A small self-supervised image encoder, trained from scratch: 5.62M parameters.
Rows from block 7 of a small self-supervised image encoder, named by matrix and row number. Rows with one number belong to one neuron. Each number is 50 + 12 x the weight over its row's rms, rounded and kept within 0 to 99. All counts start at 0. After the name is the row's rms in percent of the matrix's.
After each neuron's rows are labels from the 100 images, of 14848, where the neuron reaches its highest value: "place" is the part of the image that holds the peak; "strongest on" is what is common among them. Only what is clearly more common there than usual is listed. The data: photos of plants, animals and fungi (iNaturalist).
# fc1: MLP up (model.blocks.7.mlp.fc1.weight, 512x128), inputs 0-127
# fc2: MLP down (model.blocks.7.mlp.fc2.weight, 128x512, transposed), outputs 0-127

fc1.488 107:45 67 57 41 51 54 21 60 53 55 62 33 51 50 48 44 43 41 72 54 67 56 38 68 49 83 60 53 48 36 36 67 49 63 44 52 57 65 30 32 55 55 43 54 60 57 55 52 47 37 36 60 55 50 39 58 20 69 56 17 38 44 48 54 58 43 44 41 54 37 44 60 59 45 61 48 51 66 58 39 39 46 56 38 67 64 51 53 63 44 24 51 66 58 52 59 53 61 54 18 73 65 53 48 45 72 51 34 53 45 36 43 64 69 50 33 44 67 53 28 63 47 51 52 39 43 51 38
fc2.488 103:43 74 36 38 35 42 35 33 40 40 63 32 66 29 60 35 43 50 64 29 54 65 55 64 57 56 66 48 77 55 45 48 72 61 43 60 36 52 37 38 37 52 43 35 67 74 57 56 38 62 62 60 55 61 46 41 56 48 64 31 60 57 47 35 58 25 48 52 38 51 54 43 42 56 47 55 48 76 66 39 35 52 52 57 55 39 47 71 59 37 59 46 54 55 33 42 83 54 52 41 47 44 49 35 48 60 44 42 63 53 58 43 57 43 46 48 51 69 40 63 27 66 53 64 37 25 54 47
place: top left
strongest on: class Insecta; phylum Arthropoda

fc1.398 101:46 53 65 50 60 51 53 36 30 58 51 34 54 51 44 47 53 43 52 37 65 52 30 51 51 61 58 75 56 47 46 52 49 63 41 64 33 76 45 51 54 36 38 47 78 68 71 66 44 55 62 34 49 43 40 40 47 74 58 31 57 46 38 64 50 64 29 65 47 56 52 48 56 39 63 48 49 64 65 39 40 51 56 29 35 56 32 42 45 46 52 44 67 33 56 68 51 57 40 68 72 56 43 71 24 50 43 41 59 74 40 47 59 47 41 31 42 55 71 40 39 29 73 57 55 44 56 38
fc2.398 106:29 69 44 39 80 46 50 42 49 56 38 32 51 37 38 32 54 40 43 52 58 57 50 60 46 47 49 62 72 62 53 35 65 66 39 73 44 54 48 52 51 56 38 57 60 73 71 32 62 49 37 51 67 45 43 28 45 63 50 63 48 22 48 46 60 41 52 63 21 29 48 55 50 67 53 29 61 46 45 31 27 62 57 38 36 44 33 51 64 52 66 45 53 43 52 52 52 49 54 47 54 42 56 36 32 50 25 44 54 44 66 41 62 64 46 63 71 69 47 68 57 57 66 63 50 49 52 41
place: top right
strongest on: phylum Arthropoda; class Insecta; order Lepidoptera

fc1.369 094:84 39 29 49 48 61 60 56 44 52 52 58 51 40 61 50 51 71 51 52 32 59 45 48 46 34 42 43 25 51 63 50 67 52 75 42 42 52 47 56 23 49 63 60 47 48 48 47 45 50 40 48 45 53 31 58 55 52 47 46 52 91 48 40 57 43 40 50 34 50 56 38 35 66 36 72 56 73 52 70 66 44 43 63 64 37 69 61 47 53 62 49 39 43 64 69 48 60 76 52 31 52 56 43 49 51 36 38 35 43 57 50 39 45 51 56 61 32 34 80 49 63 70 43 49 48 51 63
fc2.369 089:63 38 26 41 33 37 68 21 49 50 40 46 65 43 46 48 47 47 57 56 55 40 45 56 61 61 51 38 54 48 69 48 69 56 39 42 67 40 43 51 65 60 24 22 40 57 55 68 44 43 40 60 58 59 50 58 30 65 53 46 58 57 58 34 43 55 68 48 26 65 60 32 33 63 46 60 39 61 76 44 47 43 52 52 50 36 47 56 71 41 54 59 49 56 37 62 62 68 63 29 42 49 31 21 44 48 44 38 38 59 41 43 53 57 59 63 67 55 30 70 41 53 56 53 34 54 64 57
place: top centre; centre
strongest on: kingdom Plantae; phylum Tracheophyta; class Magnoliopsida

fc1.218 112:35 29 61 54 51 38 63 67 43 40 62 32 59 53 50 67 43 50 40 67 56 29 42 36 72 37 40 42 31 55 50 39 52 51 64 43 61 78 47 51 45 48 50 39 59 39 71 52 25 45 66 46 75 32 29 53 56 40 69 58 33 52 63 43 70 61 33 42 61 59 41 42 54 61 51 66 37 44 65 48 43 58 56 73 48 63 27 44 26 53 48 35 75 51 56 43 48 44 44 54 43 40 59 55 39 58 39 54 48 72 64 48 42 56 44 54 39 38 64 62 62 37 59 62 61 64 41 51
fc2.218 112:41 47 43 49 58 58 40 47 63 71 52 36 56 36 41 53 42 66 35 50 41 54 28 55 27 48 53 45 61 61 45 43 37 54 47 68 53 56 50 57 51 49 45 50 61 72 52 40 40 37 23 51 67 40 41 49 47 51 51 68 46 40 60 39 49 59 46 54 39 26 42 55 60 81 51 25 76 49 50 45 41 62 52 49 52 35 73 25 47 43 63 56 31 65 66 57 41 46 57 56 52 57 59 53 57 40 26 43 70 36 55 39 56 84 55 51 55 71 30 73 60 42 56 64 34 57 38 49
place: top centre
strongest on: class Aves; phylum Chordata; order Accipitriformes; family: Accipitridae

fc1.19 108:48 50 31 43 48 39 53 49 77 47 27 32 27 69 60 40 19 43 59 61 77 38 46 41 56 41 41 35 47 51 55 48 52 68 45 46 65 44 65 25 49 45 36 32 49 53 60 57 30 36 35 59 68 43 48 66 46 53 56 53 43 61 44 38 50 56 59 34 48 49 39 50 57 55 55 64 48 43 65 48 42 57 64 53 47 64 37 39 44 59 23 74 60 51 50 75 51 43 60 42 65 56 58 46 23 58 51 30 39 47 63 64 38 64 58 70 64 42 58 64 57 35 59 62 62 60 40 51
fc2.19 103:50 34 69 49 60 52 28 74 31 54 53 44 50 39 41 56 39 51 57 49 45 58 36 58 51 41 65 76 35 39 30 52 39 58 70 70 43 77 28 34 65 46 56 56 51 37 39 89 40 50 50 32 68 57 36 48 48 57 66 49 49 60 56 41 43 50 52 42 47 44 55 54 59 53 56 49 60 49 68 51 37 70 43 30 47 50 69 43 32 50 44 34 36 53 62 65 29 52 51 48 25 63 35 55 66 58 49 57 55 51 47 38 60 60 40 50 22 50 47 48 60 49 54 43 48 46 20 45
place: bottom left
strongest on: class Aves; phylum Chordata; order Accipitriformes; family: Accipitridae

fc1.312 097:53 37 48 29 64 29 52 48 46 42 21 47 39 42 51 59 23 54 45 52 53 37 54 43 82 59 44 56 36 43 52 75 30 54 60 52 44 43 55 39 35 47 54 45 52 39 47 46 31 40 46 42 53 59 52 47 48 47 65 72 58 78 61 31 53 52 61 44 51 47 45 55 37 45 58 84 48 36 60 46 37 66 38 51 28 55 44 44 41 54 43 39 67 53 45 57 30 32 34 65 52 52 63 45 40 55 45 45 40 64 50 71 27 53 39 62 36 49 41 51 49 46 51 44 61 79 21 60
fc2.312 117:59 19 68 53 43 59 27 67 61 53 44 34 49 49 69 42 42 49 68 64 59 36 26 39 48 56 73 65 44 37 39 49 36 65 37 58 44 64 64 34 76 45 56 34 39 36 44 57 66 41 38 59 56 45 34 57 40 64 26 54 54 47 53 50 35 46 59 38 46 65 36 59 58 43 47 37 64 58 60 56 48 63 66 45 56 40 59 47 56 40 34 52 59 59 62 73 23 51 72 44 39 67 28 61 43 51 70 55 55 57 38 38 51 53 49 51 45 45 52 43 43 37 66 48 64 56 47 28
place: top left
strongest on: phylum Chordata; class Aves; order Accipitriformes; family: Accipitridae

fc1.342 113:66 31 41 51 44 62 36 51 72 53 44 45 56 66 59 49 07 48 42 37 61 50 54 51 79 53 59 74 55 35 43 64 67 48 54 57 69 51 55 34 48 59 45 47 31 49 73 55 43 47 48 31 57 59 47 38 42 85 54 49 58 47 53 53 33 45 55 74 53 66 57 60 68 60 51 54 30 39 60 51 41 43 41 54 42 40 63 42 50 59 16 36 53 60 38 78 45 31 65 50 60 55 49 41 44 49 38 41 52 62 34 45 38 63 55 54 54 40 40 47 54 65 38 55 57 42 52 46
fc2.342 129:36 61 40 33 62 57 49 53 69 66 53 25 46 58 37 25 30 65 37 64 69 28 54 59 40 39 52 43 70 61 49 44 43 54 31 47 48 42 69 45 28 38 42 56 57 71 48 18 60 43 35 61 64 42 43 45 42 42 60 68 44 53 48 54 56 63 55 48 34 33 52 40 59 68 43 42 66 33 52 47 43 39 55 45 58 61 43 33 49 51 55 58 41 60 55 56 66 44 55 61 61 50 59 56 36 41 35 50 55 34 47 40 53 58 53 70 79 47 32 85 37 47 50 58 46 63 62 54
place: top left
strongest on: phylum Chordata; class Aves

fc1.34 104:28 63 37 30 80 46 54 51 48 62 46 58 35 61 64 61 52 64 48 49 54 46 54 52 37 73 30 42 43 67 62 50 55 44 55 64 44 56 46 52 33 64 41 41 32 46 70 52 46 33 21 18 59 36 52 36 73 48 42 46 56 46 54 58 60 51 38 26 59 29 30 43 56 47 60 40 68 59 53 62 64 54 48 57 34 44 50 42 45 59 57 48 41 41 55 32 58 46 41 72 59 48 66 45 35 34 59 47 77 32 56 52 64 67 49 68 47 48 52 48 64 64 46 39 52 42 53 67
fc2.34 096:66 59 56 32 43 42 62 41 54 78 31 42 29 42 32 56 37 31 28 47 49 66 54 57 50 56 35 80 50 48 79 60 47 49 54 71 46 60 66 53 69 51 47 53 38 66 36 72 42 72 41 39 47 42 65 41 42 53 42 73 62 49 58 48 55 40 44 66 53 55 52 66 48 22 38 42 43 51 52 51 57 51 27 17 29 53 44 36 60 54 57 66 55 49 58 43 48 35 51 51 48 63 45 47 69 54 46 57 43 75 40 55 49 42 43 33 44 59 54 49 57 34 62 40 61 44 46 50
place: centre
strongest on: order Lepidoptera

fc1.234 120:63 48 58 43 62 30 56 60 32 55 27 56 44 52 48 64 54 41 49 58 63 56 32 65 62 60 46 59 50 42 63 51 57 65 42 53 39 67 51 55 59 55 62 60 51 50 49 57 44 46 67 47 54 57 58 27 43 63 59 44 36 50 26 45 63 66 58 40 26 65 70 60 58 23 42 48 51 58 61 38 34 37 53 45 38 50 15 48 43 52 35 45 72 31 28 47 43 66 41 48 49 54 45 66 30 52 81 57 49 67 61 44 78 47 50 60 24 33 64 49 43 42 52 54 44 49 43 40
fc2.234 140:47 67 31 40 49 28 50 31 38 44 23 58 45 41 47 59 55 45 51 61 57 70 29 46 47 75 22 41 54 58 68 42 71 64 53 55 50 69 35 58 52 75 24 41 53 57 75 60 36 42 34 45 71 49 51 26 61 68 42 58 49 46 61 19 47 40 53 41 34 43 47 65 45 49 48 47 55 60 64 44 32 50 56 49 22 49 49 57 52 69 52 58 59 29 46 50 41 59 55 46 46 51 50 39 32 51 52 50 40 65 63 49 43 64 52 62 47 51 52 54 63 43 70 65 60 58 53 58
place: top left
strongest on: phylum Arthropoda; class Insecta

fc1.46 123:46 38 54 55 66 63 45 43 46 51 56 60 39 51 62 46 59 63 46 47 35 51 46 38 56 47 59 42 38 33 39 57 42 52 56 51 43 63 59 51 37 55 47 57 33 50 68 57 41 42 39 35 57 49 61 61 66 48 56 19 48 42 61 45 41 66 43 40 72 61 55 56 48 55 45 56 69 74 63 52 38 41 64 72 42 37 54 41 18 48 15 72 42 54 60 36 40 48 34 62 59 26 53 49 46 61 77 71 60 38 26 69 40 48 50 45 31 39 64 39 59 51 38 48 54 62 28 43
fc2.46 140:46 47 42 59 43 27 63 64 67 51 56 50 39 75 62 58 31 61 25 63 42 37 66 59 47 36 33 47 56 55 48 56 33 42 56 37 64 32 65 43 35 36 41 63 49 61 53 50 35 43 41 38 63 56 50 57 50 41 66 66 50 62 48 55 41 61 43 47 53 31 50 50 70 52 57 65 56 24 65 34 54 50 38 60 50 63 61 05 52 62 39 57 44 62 48 57 57 30 47 72 46 57 63 55 58 45 41 64 43 34 40 60 36 53 63 46 49 43 56 58 73 36 29 44 57 70 46 51
place: centre
strongest on: phylum Chordata; class Aves; order Charadriiformes; family: Laridae

fc1.118 100:59 30 57 50 45 46 52 48 54 60 58 48 53 55 58 74 49 27 31 58 38 54 29 39 55 47 40 83 56 54 61 53 64 55 47 66 49 41 67 60 63 60 53 62 48 55 38 74 46 51 63 33 51 32 45 31 48 34 46 64 61 48 32 55 39 54 23 75 59 63 58 72 59 35 56 44 27 46 58 50 52 52 54 35 39 44 54 25 57 45 60 53 67 50 47 69 43 44 63 58 32 65 47 69 48 37 47 62 56 62 54 48 40 58 41 40 49 44 34 45 53 17 69 46 68 59 45 36
fc2.118 101:47 34 52 48 60 44 54 37 63 53 66 54 51 52 62 48 46 55 26 43 40 44 61 48 40 64 38 61 44 40 42 63 44 47 58 48 53 54 62 62 42 58 50 59 52 75 68 47 64 58 38 21 53 41 62 31 44 48 47 76 62 40 59 57 36 77 43 63 49 46 59 43 52 57 59 35 59 53 48 31 47 58 44 63 35 40 45 10 64 38 43 48 54 50 60 49 78 49 31 79 57 36 56 62 42 38 27 64 52 50 26 51 38 63 60 42 63 42 37 49 59 49 49 63 66 64 70 49
place: top right
strongest on: class Mammalia

fc1.42 113:48 52 49 55 23 60 36 46 66 27 40 57 58 51 52 41 34 46 56 80 75 42 38 33 51 44 41 39 53 47 55 29 55 54 51 43 53 52 65 40 55 32 46 61 74 45 44 60 40 44 70 68 53 50 43 78 41 33 69 50 46 66 56 55 62 37 55 38 69 36 21 59 62 60 52 64 64 32 61 40 37 71 55 57 66 66 46 45 51 43 37 54 55 55 62 54 36 36 55 38 42 58 44 62 60 40 45 57 41 64 67 64 38 55 45 40 61 62 68 45 46 29 56 72 60 59 54 51
fc2.42 112:67 64 55 47 52 32 45 58 39 54 35 69 37 40 61 66 43 62 25 43 37 54 38 57 58 49 42 79 64 37 26 77 38 47 59 37 52 56 54 40 51 65 57 41 60 55 42 61 43 50 59 22 30 62 56 41 46 58 67 56 50 44 61 45 32 51 50 35 47 59 61 72 58 64 51 49 63 56 61 38 35 60 37 38 44 43 74 49 45 43 48 35 49 47 38 44 42 38 39 67 69 47 49 42 59 52 58 54 46 81 44 65 64 48 41 28 29 78 61 44 55 40 43 59 49 55 41 46
place: top centre
strongest on: class Aves; phylum Chordata; order Passeriformes

fc1.504 105:49 41 38 42 54 41 32 47 43 61 38 44 39 46 39 65 31 47 35 56 72 48 52 43 75 58 40 54 36 46 58 66 48 69 56 53 54 60 69 46 46 47 60 37 47 32 47 54 20 29 40 50 70 43 60 43 42 51 75 61 31 71 49 41 58 49 54 26 55 56 45 41 40 62 59 65 56 35 67 47 42 53 53 65 32 61 41 40 40 77 33 52 65 55 26 60 55 45 55 52 37 52 66 34 25 66 51 36 43 63 51 55 42 60 45 69 53 56 37 63 58 35 49 61 61 54 27 59
fc2.504 130:54 45 66 56 61 50 26 59 42 49 40 43 53 32 42 61 39 41 50 54 41 61 27 52 45 55 64 72 40 39 31 71 46 57 55 63 41 75 38 44 82 60 61 44 51 41 40 87 63 52 42 43 59 39 52 42 58 77 50 47 56 42 48 44 36 54 38 40 47 61 44 53 62 55 52 25 66 65 57 39 45 61 61 42 34 35 64 59 45 52 45 43 56 34 51 48 33 67 55 57 44 53 25 52 43 52 67 42 62 68 54 45 62 58 52 40 24 61 55 38 52 42 67 57 62 37 33 33
place: top left
strongest on: class Aves; phylum Chordata; order Accipitriformes; family: Accipitridae

fc1.124 110:57 28 53 39 47 27 69 66 44 54 44 54 43 49 55 72 47 60 29 57 53 45 41 34 59 44 36 54 34 55 48 55 40 65 53 43 54 58 58 48 47 48 52 44 57 35 55 52 27 43 58 47 66 33 30 56 48 35 66 70 42 56 56 54 59 41 40 20 52 52 41 46 36 58 57 60 36 37 65 48 43 62 62 63 50 53 32 34 26 74 44 43 75 51 40 55 36 31 35 79 47 67 62 55 38 49 61 65 53 61 68 51 45 47 35 58 44 44 71 63 54 32 60 42 55 75 37 58
fc2.124 104:43 35 59 57 49 69 42 52 71 75 45 37 52 33 47 54 50 51 43 59 49 56 24 55 31 47 66 46 55 57 42 56 24 56 39 49 46 57 45 58 62 61 63 41 51 51 34 40 41 48 24 65 64 31 41 49 36 55 33 61 41 32 58 55 55 55 50 39 45 43 34 52 65 73 39 12 71 47 44 51 50 65 75 50 66 30 65 35 40 45 58 60 38 54 62 52 21 47 65 50 59 58 52 66 58 40 41 50 64 44 57 41 63 72 50 48 55 66 42 67 49 35 66 55 48 46 48 47
place: top right
strongest on: class Aves; phylum Chordata; order Accipitriformes; family: Accipitridae

fc1.98 110:27 69 60 46 71 60 54 39 30 48 44 40 50 49 42 31 49 52 66 41 77 49 52 59 52 58 53 49 43 46 35 49 49 62 25 55 46 65 29 40 55 42 37 46 74 59 57 50 45 50 58 70 60 39 34 51 54 62 64 27 45 46 35 56 72 73 37 47 45 51 59 44 67 34 50 41 59 64 60 36 35 42 60 30 59 58 38 51 45 35 27 60 69 42 53 54 43 61 41 34 82 62 43 64 37 67 44 24 62 37 59 50 68 52 39 39 45 53 57 49 41 45 55 40 45 41 59 39
fc2.98 105:54 69 53 39 55 44 34 26 51 40 56 41 48 41 56 17 48 58 79 47 67 48 58 55 56 50 61 51 59 52 55 38 62 63 33 72 52 40 56 34 53 56 35 21 47 73 62 43 68 56 49 60 41 57 39 45 47 58 54 51 57 32 59 33 54 37 57 55 24 43 57 49 36 54 56 42 49 66 53 54 39 53 54 32 43 51 45 74 77 38 60 44 57 55 51 41 67 57 57 37 50 39 51 23 40 55 31 35 48 59 52 35 53 42 44 63 73 55 42 62 22 62 66 56 48 39 61 41
place: top left
strongest on: phylum Arthropoda; class Insecta

fc1.101 102:56 35 47 62 40 41 56 47 42 40 56 54 55 45 49 63 29 28 52 59 57 54 69 26 58 20 38 58 20 55 46 50 65 45 70 33 73 58 49 50 74 43 56 38 40 16 60 71 47 71 70 58 64 44 50 58 66 50 47 51 63 64 62 55 60 44 62 39 60 56 37 56 58 52 42 61 27 34 53 70 54 64 55 67 65 46 45 34 37 55 46 52 56 48 44 67 48 31 57 47 40 50 38 47 45 62 58 70 31 58 74 54 48 52 53 66 46 54 66 50 49 55 50 41 61 54 47 60
fc2.101 110:39 62 48 49 41 39 60 38 60 54 49 46 57 41 47 53 76 62 51 46 35 51 53 43 46 61 63 29 54 59 75 46 47 60 29 42 30 35 41 49 27 51 49 46 49 56 34 40 21 21 52 70 60 44 33 82 54 38 51 30 42 69 58 51 57 37 46 49 53 49 33 32 39 54 43 67 43 63 59 45 69 36 61 66 68 60 55 53 52 64 66 79 61 54 49 49 43 52 46 46 56 50 59 53 62 64 54 46 61 34 60 72 32 27 48 34 51 59 61 45 40 47 41 32 44 44 48 44
place: top centre; centre
strongest on: class Aves; phylum Chordata; order Accipitriformes; family: Accipitridae

fc1.149 111:57 28 44 44 39 26 60 56 47 44 50 43 45 50 55 69 43 59 51 57 52 36 39 31 56 37 42 48 37 49 50 45 42 72 60 42 69 65 46 40 57 52 35 43 54 29 62 57 32 39 56 60 67 40 30 64 59 40 66 62 40 55 64 22 58 53 44 36 48 36 51 53 54 43 49 77 33 53 61 54 47 56 56 73 61 62 54 38 33 52 47 59 56 58 61 56 37 32 42 53 43 69 53 30 52 68 57 53 22 51 60 58 37 58 33 42 37 41 75 61 64 31 50 52 57 80 40 63
fc2.149 128:55 44 58 36 43 46 44 25 68 58 56 36 48 38 53 59 51 62 56 47 37 48 31 41 23 68 52 46 36 48 54 57 47 65 30 70 52 68 49 49 63 61 39 28 43 58 55 59 51 44 14 50 59 29 38 50 58 48 38 64 51 39 68 24 41 65 42 57 42 43 51 57 45 65 61 26 56 77 57 61 56 61 63 44 38 44 75 46 62 39 69 63 63 53 72 41 38 76 47 58 44 47 45 50 50 56 36 36 56 49 55 50 45 71 51 44 52 56 38 54 48 33 73 54 57 57 42 43
place: top centre
strongest on: class Aves; phylum Chordata; order Accipitriformes; family: Accipitridae

fc1.311 108:40 61 47 62 56 41 79 46 48 54 46 38 40 61 48 69 37 46 53 66 58 29 57 39 50 47 54 45 58 59 39 44 46 60 41 30 73 33 49 37 54 60 41 31 51 53 67 56 45 39 48 64 63 38 47 53 51 66 47 38 41 48 56 48 48 80 43 44 39 52 33 41 64 72 45 55 37 56 58 61 55 44 62 64 69 60 26 56 45 41 53 63 43 42 39 63 44 39 61 63 68 41 55 64 00 56 57 43 48 34 47 51 68 63 44 52 61 52 57 39 45 45 52 56 53 39 71 35
fc2.311 103:50 45 45 46 64 63 70 30 68 58 43 41 53 48 47 34 37 66 60 63 70 28 55 45 43 43 53 32 51 67 65 40 50 46 37 56 57 31 59 65 50 37 35 43 52 67 55 20 78 64 16 69 65 44 44 56 53 57 43 56 49 39 44 46 68 50 51 56 53 43 39 38 54 57 42 36 60 44 25 57 52 48 61 48 54 44 46 39 58 47 62 62 45 57 64 53 49 43 54 44 61 58 52 45 46 27 34 39 40 29 56 24 48 56 57 70 79 42 49 70 31 52 58 53 44 63 69 45
place: bottom left; bottom right
strongest on: phylum Chordata; class Aves; order Passeriformes

fc1.36 096:64 55 66 36 47 21 54 47 84 39 43 34 44 70 50 56 35 35 52 31 42 65 59 60 64 55 47 56 39 48 48 53 57 48 34 60 58 35 39 35 43 45 41 48 42 44 37 56 46 50 71 64 44 57 49 64 61 48 54 66 69 44 40 26 35 38 47 66 37 56 68 73 50 35 57 54 30 46 58 45 55 48 36 40 53 58 68 51 66 49 34 37 69 67 33 45 56 52 54 39 33 69 68 44 75 63 31 25 49 64 58 54 36 42 58 37 50 49 50 52 56 47 51 31 56 45 40 44
fc2.36 090:38 59 53 51 51 46 46 67 51 53 65 56 30 76 73 58 60 42 55 58 49 52 59 55 49 18 52 63 65 52 26 39 30 48 51 40 55 44 59 30 47 39 46 48 54 56 53 48 48 38 61 31 27 59 44 49 47 33 52 65 44 44 68 65 42 49 49 34 53 41 52 80 64 41 54 57 51 34 56 58 37 72 40 25 57 59 60 44 44 31 42 41 38 59 59 50 34 28 47 69 43 46 48 62 58 62 41 55 52 41 47 83 70 62 36 44 48 48 63 53 71 40 49 61 54 52 23 46
place: bottom left; bottom right
strongest on: phylum Arthropoda; class Insecta; order Lepidoptera

fc1.446 086:38 30 50 58 67 55 35 55 33 62 46 34 46 36 43 35 51 34 45 71 49 46 37 44 62 61 41 80 31 64 67 44 40 56 59 60 57 46 55 41 79 47 76 67 50 42 23 69 55 47 59 56 42 46 59 58 31 34 38 45 63 58 67 38 57 53 49 58 54 60 29 58 41 53 50 53 40 50 55 55 59 54 70 45 61 47 32 39 56 44 52 54 45 49 43 55 60 51 69 27 37 70 36 70 40 52 54 45 41 53 49 36 44 73 57 46 57 54 28 42 58 41 40 59 79 69 45 40
fc2.446 086:49 20 65 69 59 49 68 59 64 74 69 43 52 63 69 51 63 38 52 39 36 40 69 45 61 46 51 46 50 62 44 52 31 51 50 48 40 30 50 70 24 49 54 40 53 58 45 55 51 58 49 43 42 45 53 46 48 41 45 70 66 37 38 79 39 45 41 48 60 68 53 35 52 44 58 46 45 43 49 37 61 73 60 50 58 31 62 26 53 47 55 29 57 47 43 54 32 34 40 76 43 63 63 60 60 43 36 58 66 38 42 51 57 49 61 26 63 26 51 59 59 39 43 38 65 40 43 60
place: centre
strongest on: order Passeriformes

fc1.473 116:64 38 39 58 44 74 24 58 75 53 29 47 56 69 48 34 21 66 51 61 64 51 40 54 54 61 58 58 50 48 52 49 57 45 54 52 81 44 68 38 51 55 46 57 32 47 42 57 44 49 42 51 47 56 54 42 29 72 57 59 40 45 44 49 31 54 64 70 48 53 52 54 63 50 44 57 47 35 60 50 45 42 42 43 38 40 50 54 53 53 15 53 38 50 38 70 41 48 72 30 48 56 47 39 58 28 73 50 50 57 39 33 49 72 65 77 52 45 30 62 50 54 29 59 58 40 61 57
fc2.473 132:46 50 48 50 52 39 51 45 72 53 50 48 40 53 59 44 38 68 40 62 50 22 55 48 49 31 51 54 59 47 54 57 40 52 30 45 69 15 68 48 38 53 37 40 34 65 50 25 51 32 36 52 53 52 51 71 49 41 73 73 49 53 49 63 37 71 56 52 39 40 50 45 49 82 67 55 54 32 51 38 56 42 45 65 47 64 50 23 52 60 65 59 44 68 45 51 50 41 41 72 70 40 64 35 47 42 47 43 54 38 46 61 45 46 58 56 72 64 49 66 44 30 32 48 57 68 54 41
place: bottom left
strongest on: phylum Chordata; class Aves

fc1.268 094:42 53 68 43 48 27 69 50 51 36 42 55 45 56 46 64 46 60 38 50 64 65 64 56 68 39 54 40 39 38 46 52 46 57 55 53 58 51 45 42 43 64 50 43 49 44 56 54 26 51 62 59 71 54 46 47 64 45 80 56 30 57 29 46 71 50 50 26 41 43 73 45 50 52 48 66 34 38 57 53 45 46 46 65 46 63 50 38 21 81 31 50 51 56 24 48 48 40 30 65 44 41 70 58 56 76 47 46 60 30 71 55 40 42 40 54 39 37 72 54 60 45 36 35 46 48 37 54
fc2.268 092:58 42 32 52 57 45 54 45 60 83 52 25 46 43 34 52 36 47 30 49 35 58 39 62 24 53 67 57 44 49 40 63 44 54 54 65 48 66 49 49 50 48 58 64 48 52 44 44 50 38 19 58 70 28 48 42 42 61 52 69 38 42 49 48 49 64 45 51 21 41 54 31 49 73 37 21 69 49 49 50 57 46 66 46 60 33 63 48 47 55 55 50 46 45 65 64 30 60 67 59 43 43 54 51 45 56 41 40 64 46 50 40 71 71 66 50 68 56 39 64 59 44 76 49 46 40 37 61
place: top centre
strongest on: class Aves; phylum Chordata; order Accipitriformes; family: Accipitridae

fc1.294 110:42 77 51 43 62 51 46 40 35 39 55 41 57 48 52 43 39 59 72 26 68 43 58 60 52 50 64 48 53 44 33 51 65 65 25 45 49 62 25 39 50 43 33 36 70 59 64 54 45 60 68 66 52 48 38 50 53 53 66 27 51 42 52 58 64 68 36 52 43 46 62 47 62 42 53 41 43 70 59 49 47 40 50 30 61 60 48 64 53 42 42 53 56 43 49 62 54 65 46 24 83 51 47 45 40 78 39 27 62 43 56 57 68 41 36 44 46 57 44 44 37 54 44 32 38 29 72 44
fc2.294 110:50 70 68 44 42 45 40 34 57 44 62 38 50 51 49 18 42 53 73 39 72 42 55 65 63 44 78 52 64 42 35 47 59 59 22 58 51 45 48 33 46 53 45 20 53 61 58 31 66 53 50 57 46 56 45 50 47 56 62 39 48 34 46 44 50 41 54 48 30 39 60 48 46 71 63 40 57 54 50 52 37 48 58 50 57 53 47 69 65 43 59 52 54 60 50 31 79 66 53 42 69 34 50 35 41 65 32 26 60 56 50 33 62 40 43 68 70 60 47 55 29 58 57 59 41 37 59 35
place: top left
strongest on: phylum Arthropoda; class Insecta

fc1.230 102:34 63 42 35 69 41 46 82 26 42 42 49 46 46 55 68 55 62 41 65 49 74 57 55 57 45 41 70 63 57 56 30 55 71 58 34 48 41 67 48 64 85 71 39 60 48 46 61 45 59 62 33 48 56 48 69 45 37 47 47 24 51 46 36 58 47 52 41 49 32 34 47 48 51 43 71 53 49 58 53 46 60 49 69 57 59 45 49 63 61 63 57 35 44 44 47 72 61 45 44 57 36 47 63 32 57 52 47 24 29 55 45 42 55 31 52 53 58 53 49 71 52 49 59 62 59 31 31
fc2.230 105:45 24 69 68 44 49 48 39 31 45 56 76 68 37 50 46 71 57 55 50 37 44 35 33 54 53 50 51 26 41 42 52 40 50 60 27 49 55 38 58 50 43 49 28 70 46 64 58 52 29 55 42 50 65 53 59 64 59 68 64 68 50 56 51 34 68 51 45 50 66 51 52 49 66 66 46 51 33 52 34 32 61 57 42 34 50 55 43 26 39 62 41 70 42 55 49 25 55 18 59 50 42 37 40 65 43 32 43 60 67 57 71 44 47 46 34 36 44 58 52 43 46 56 55 74 53 49 52
place: centre
strongest on: class Aves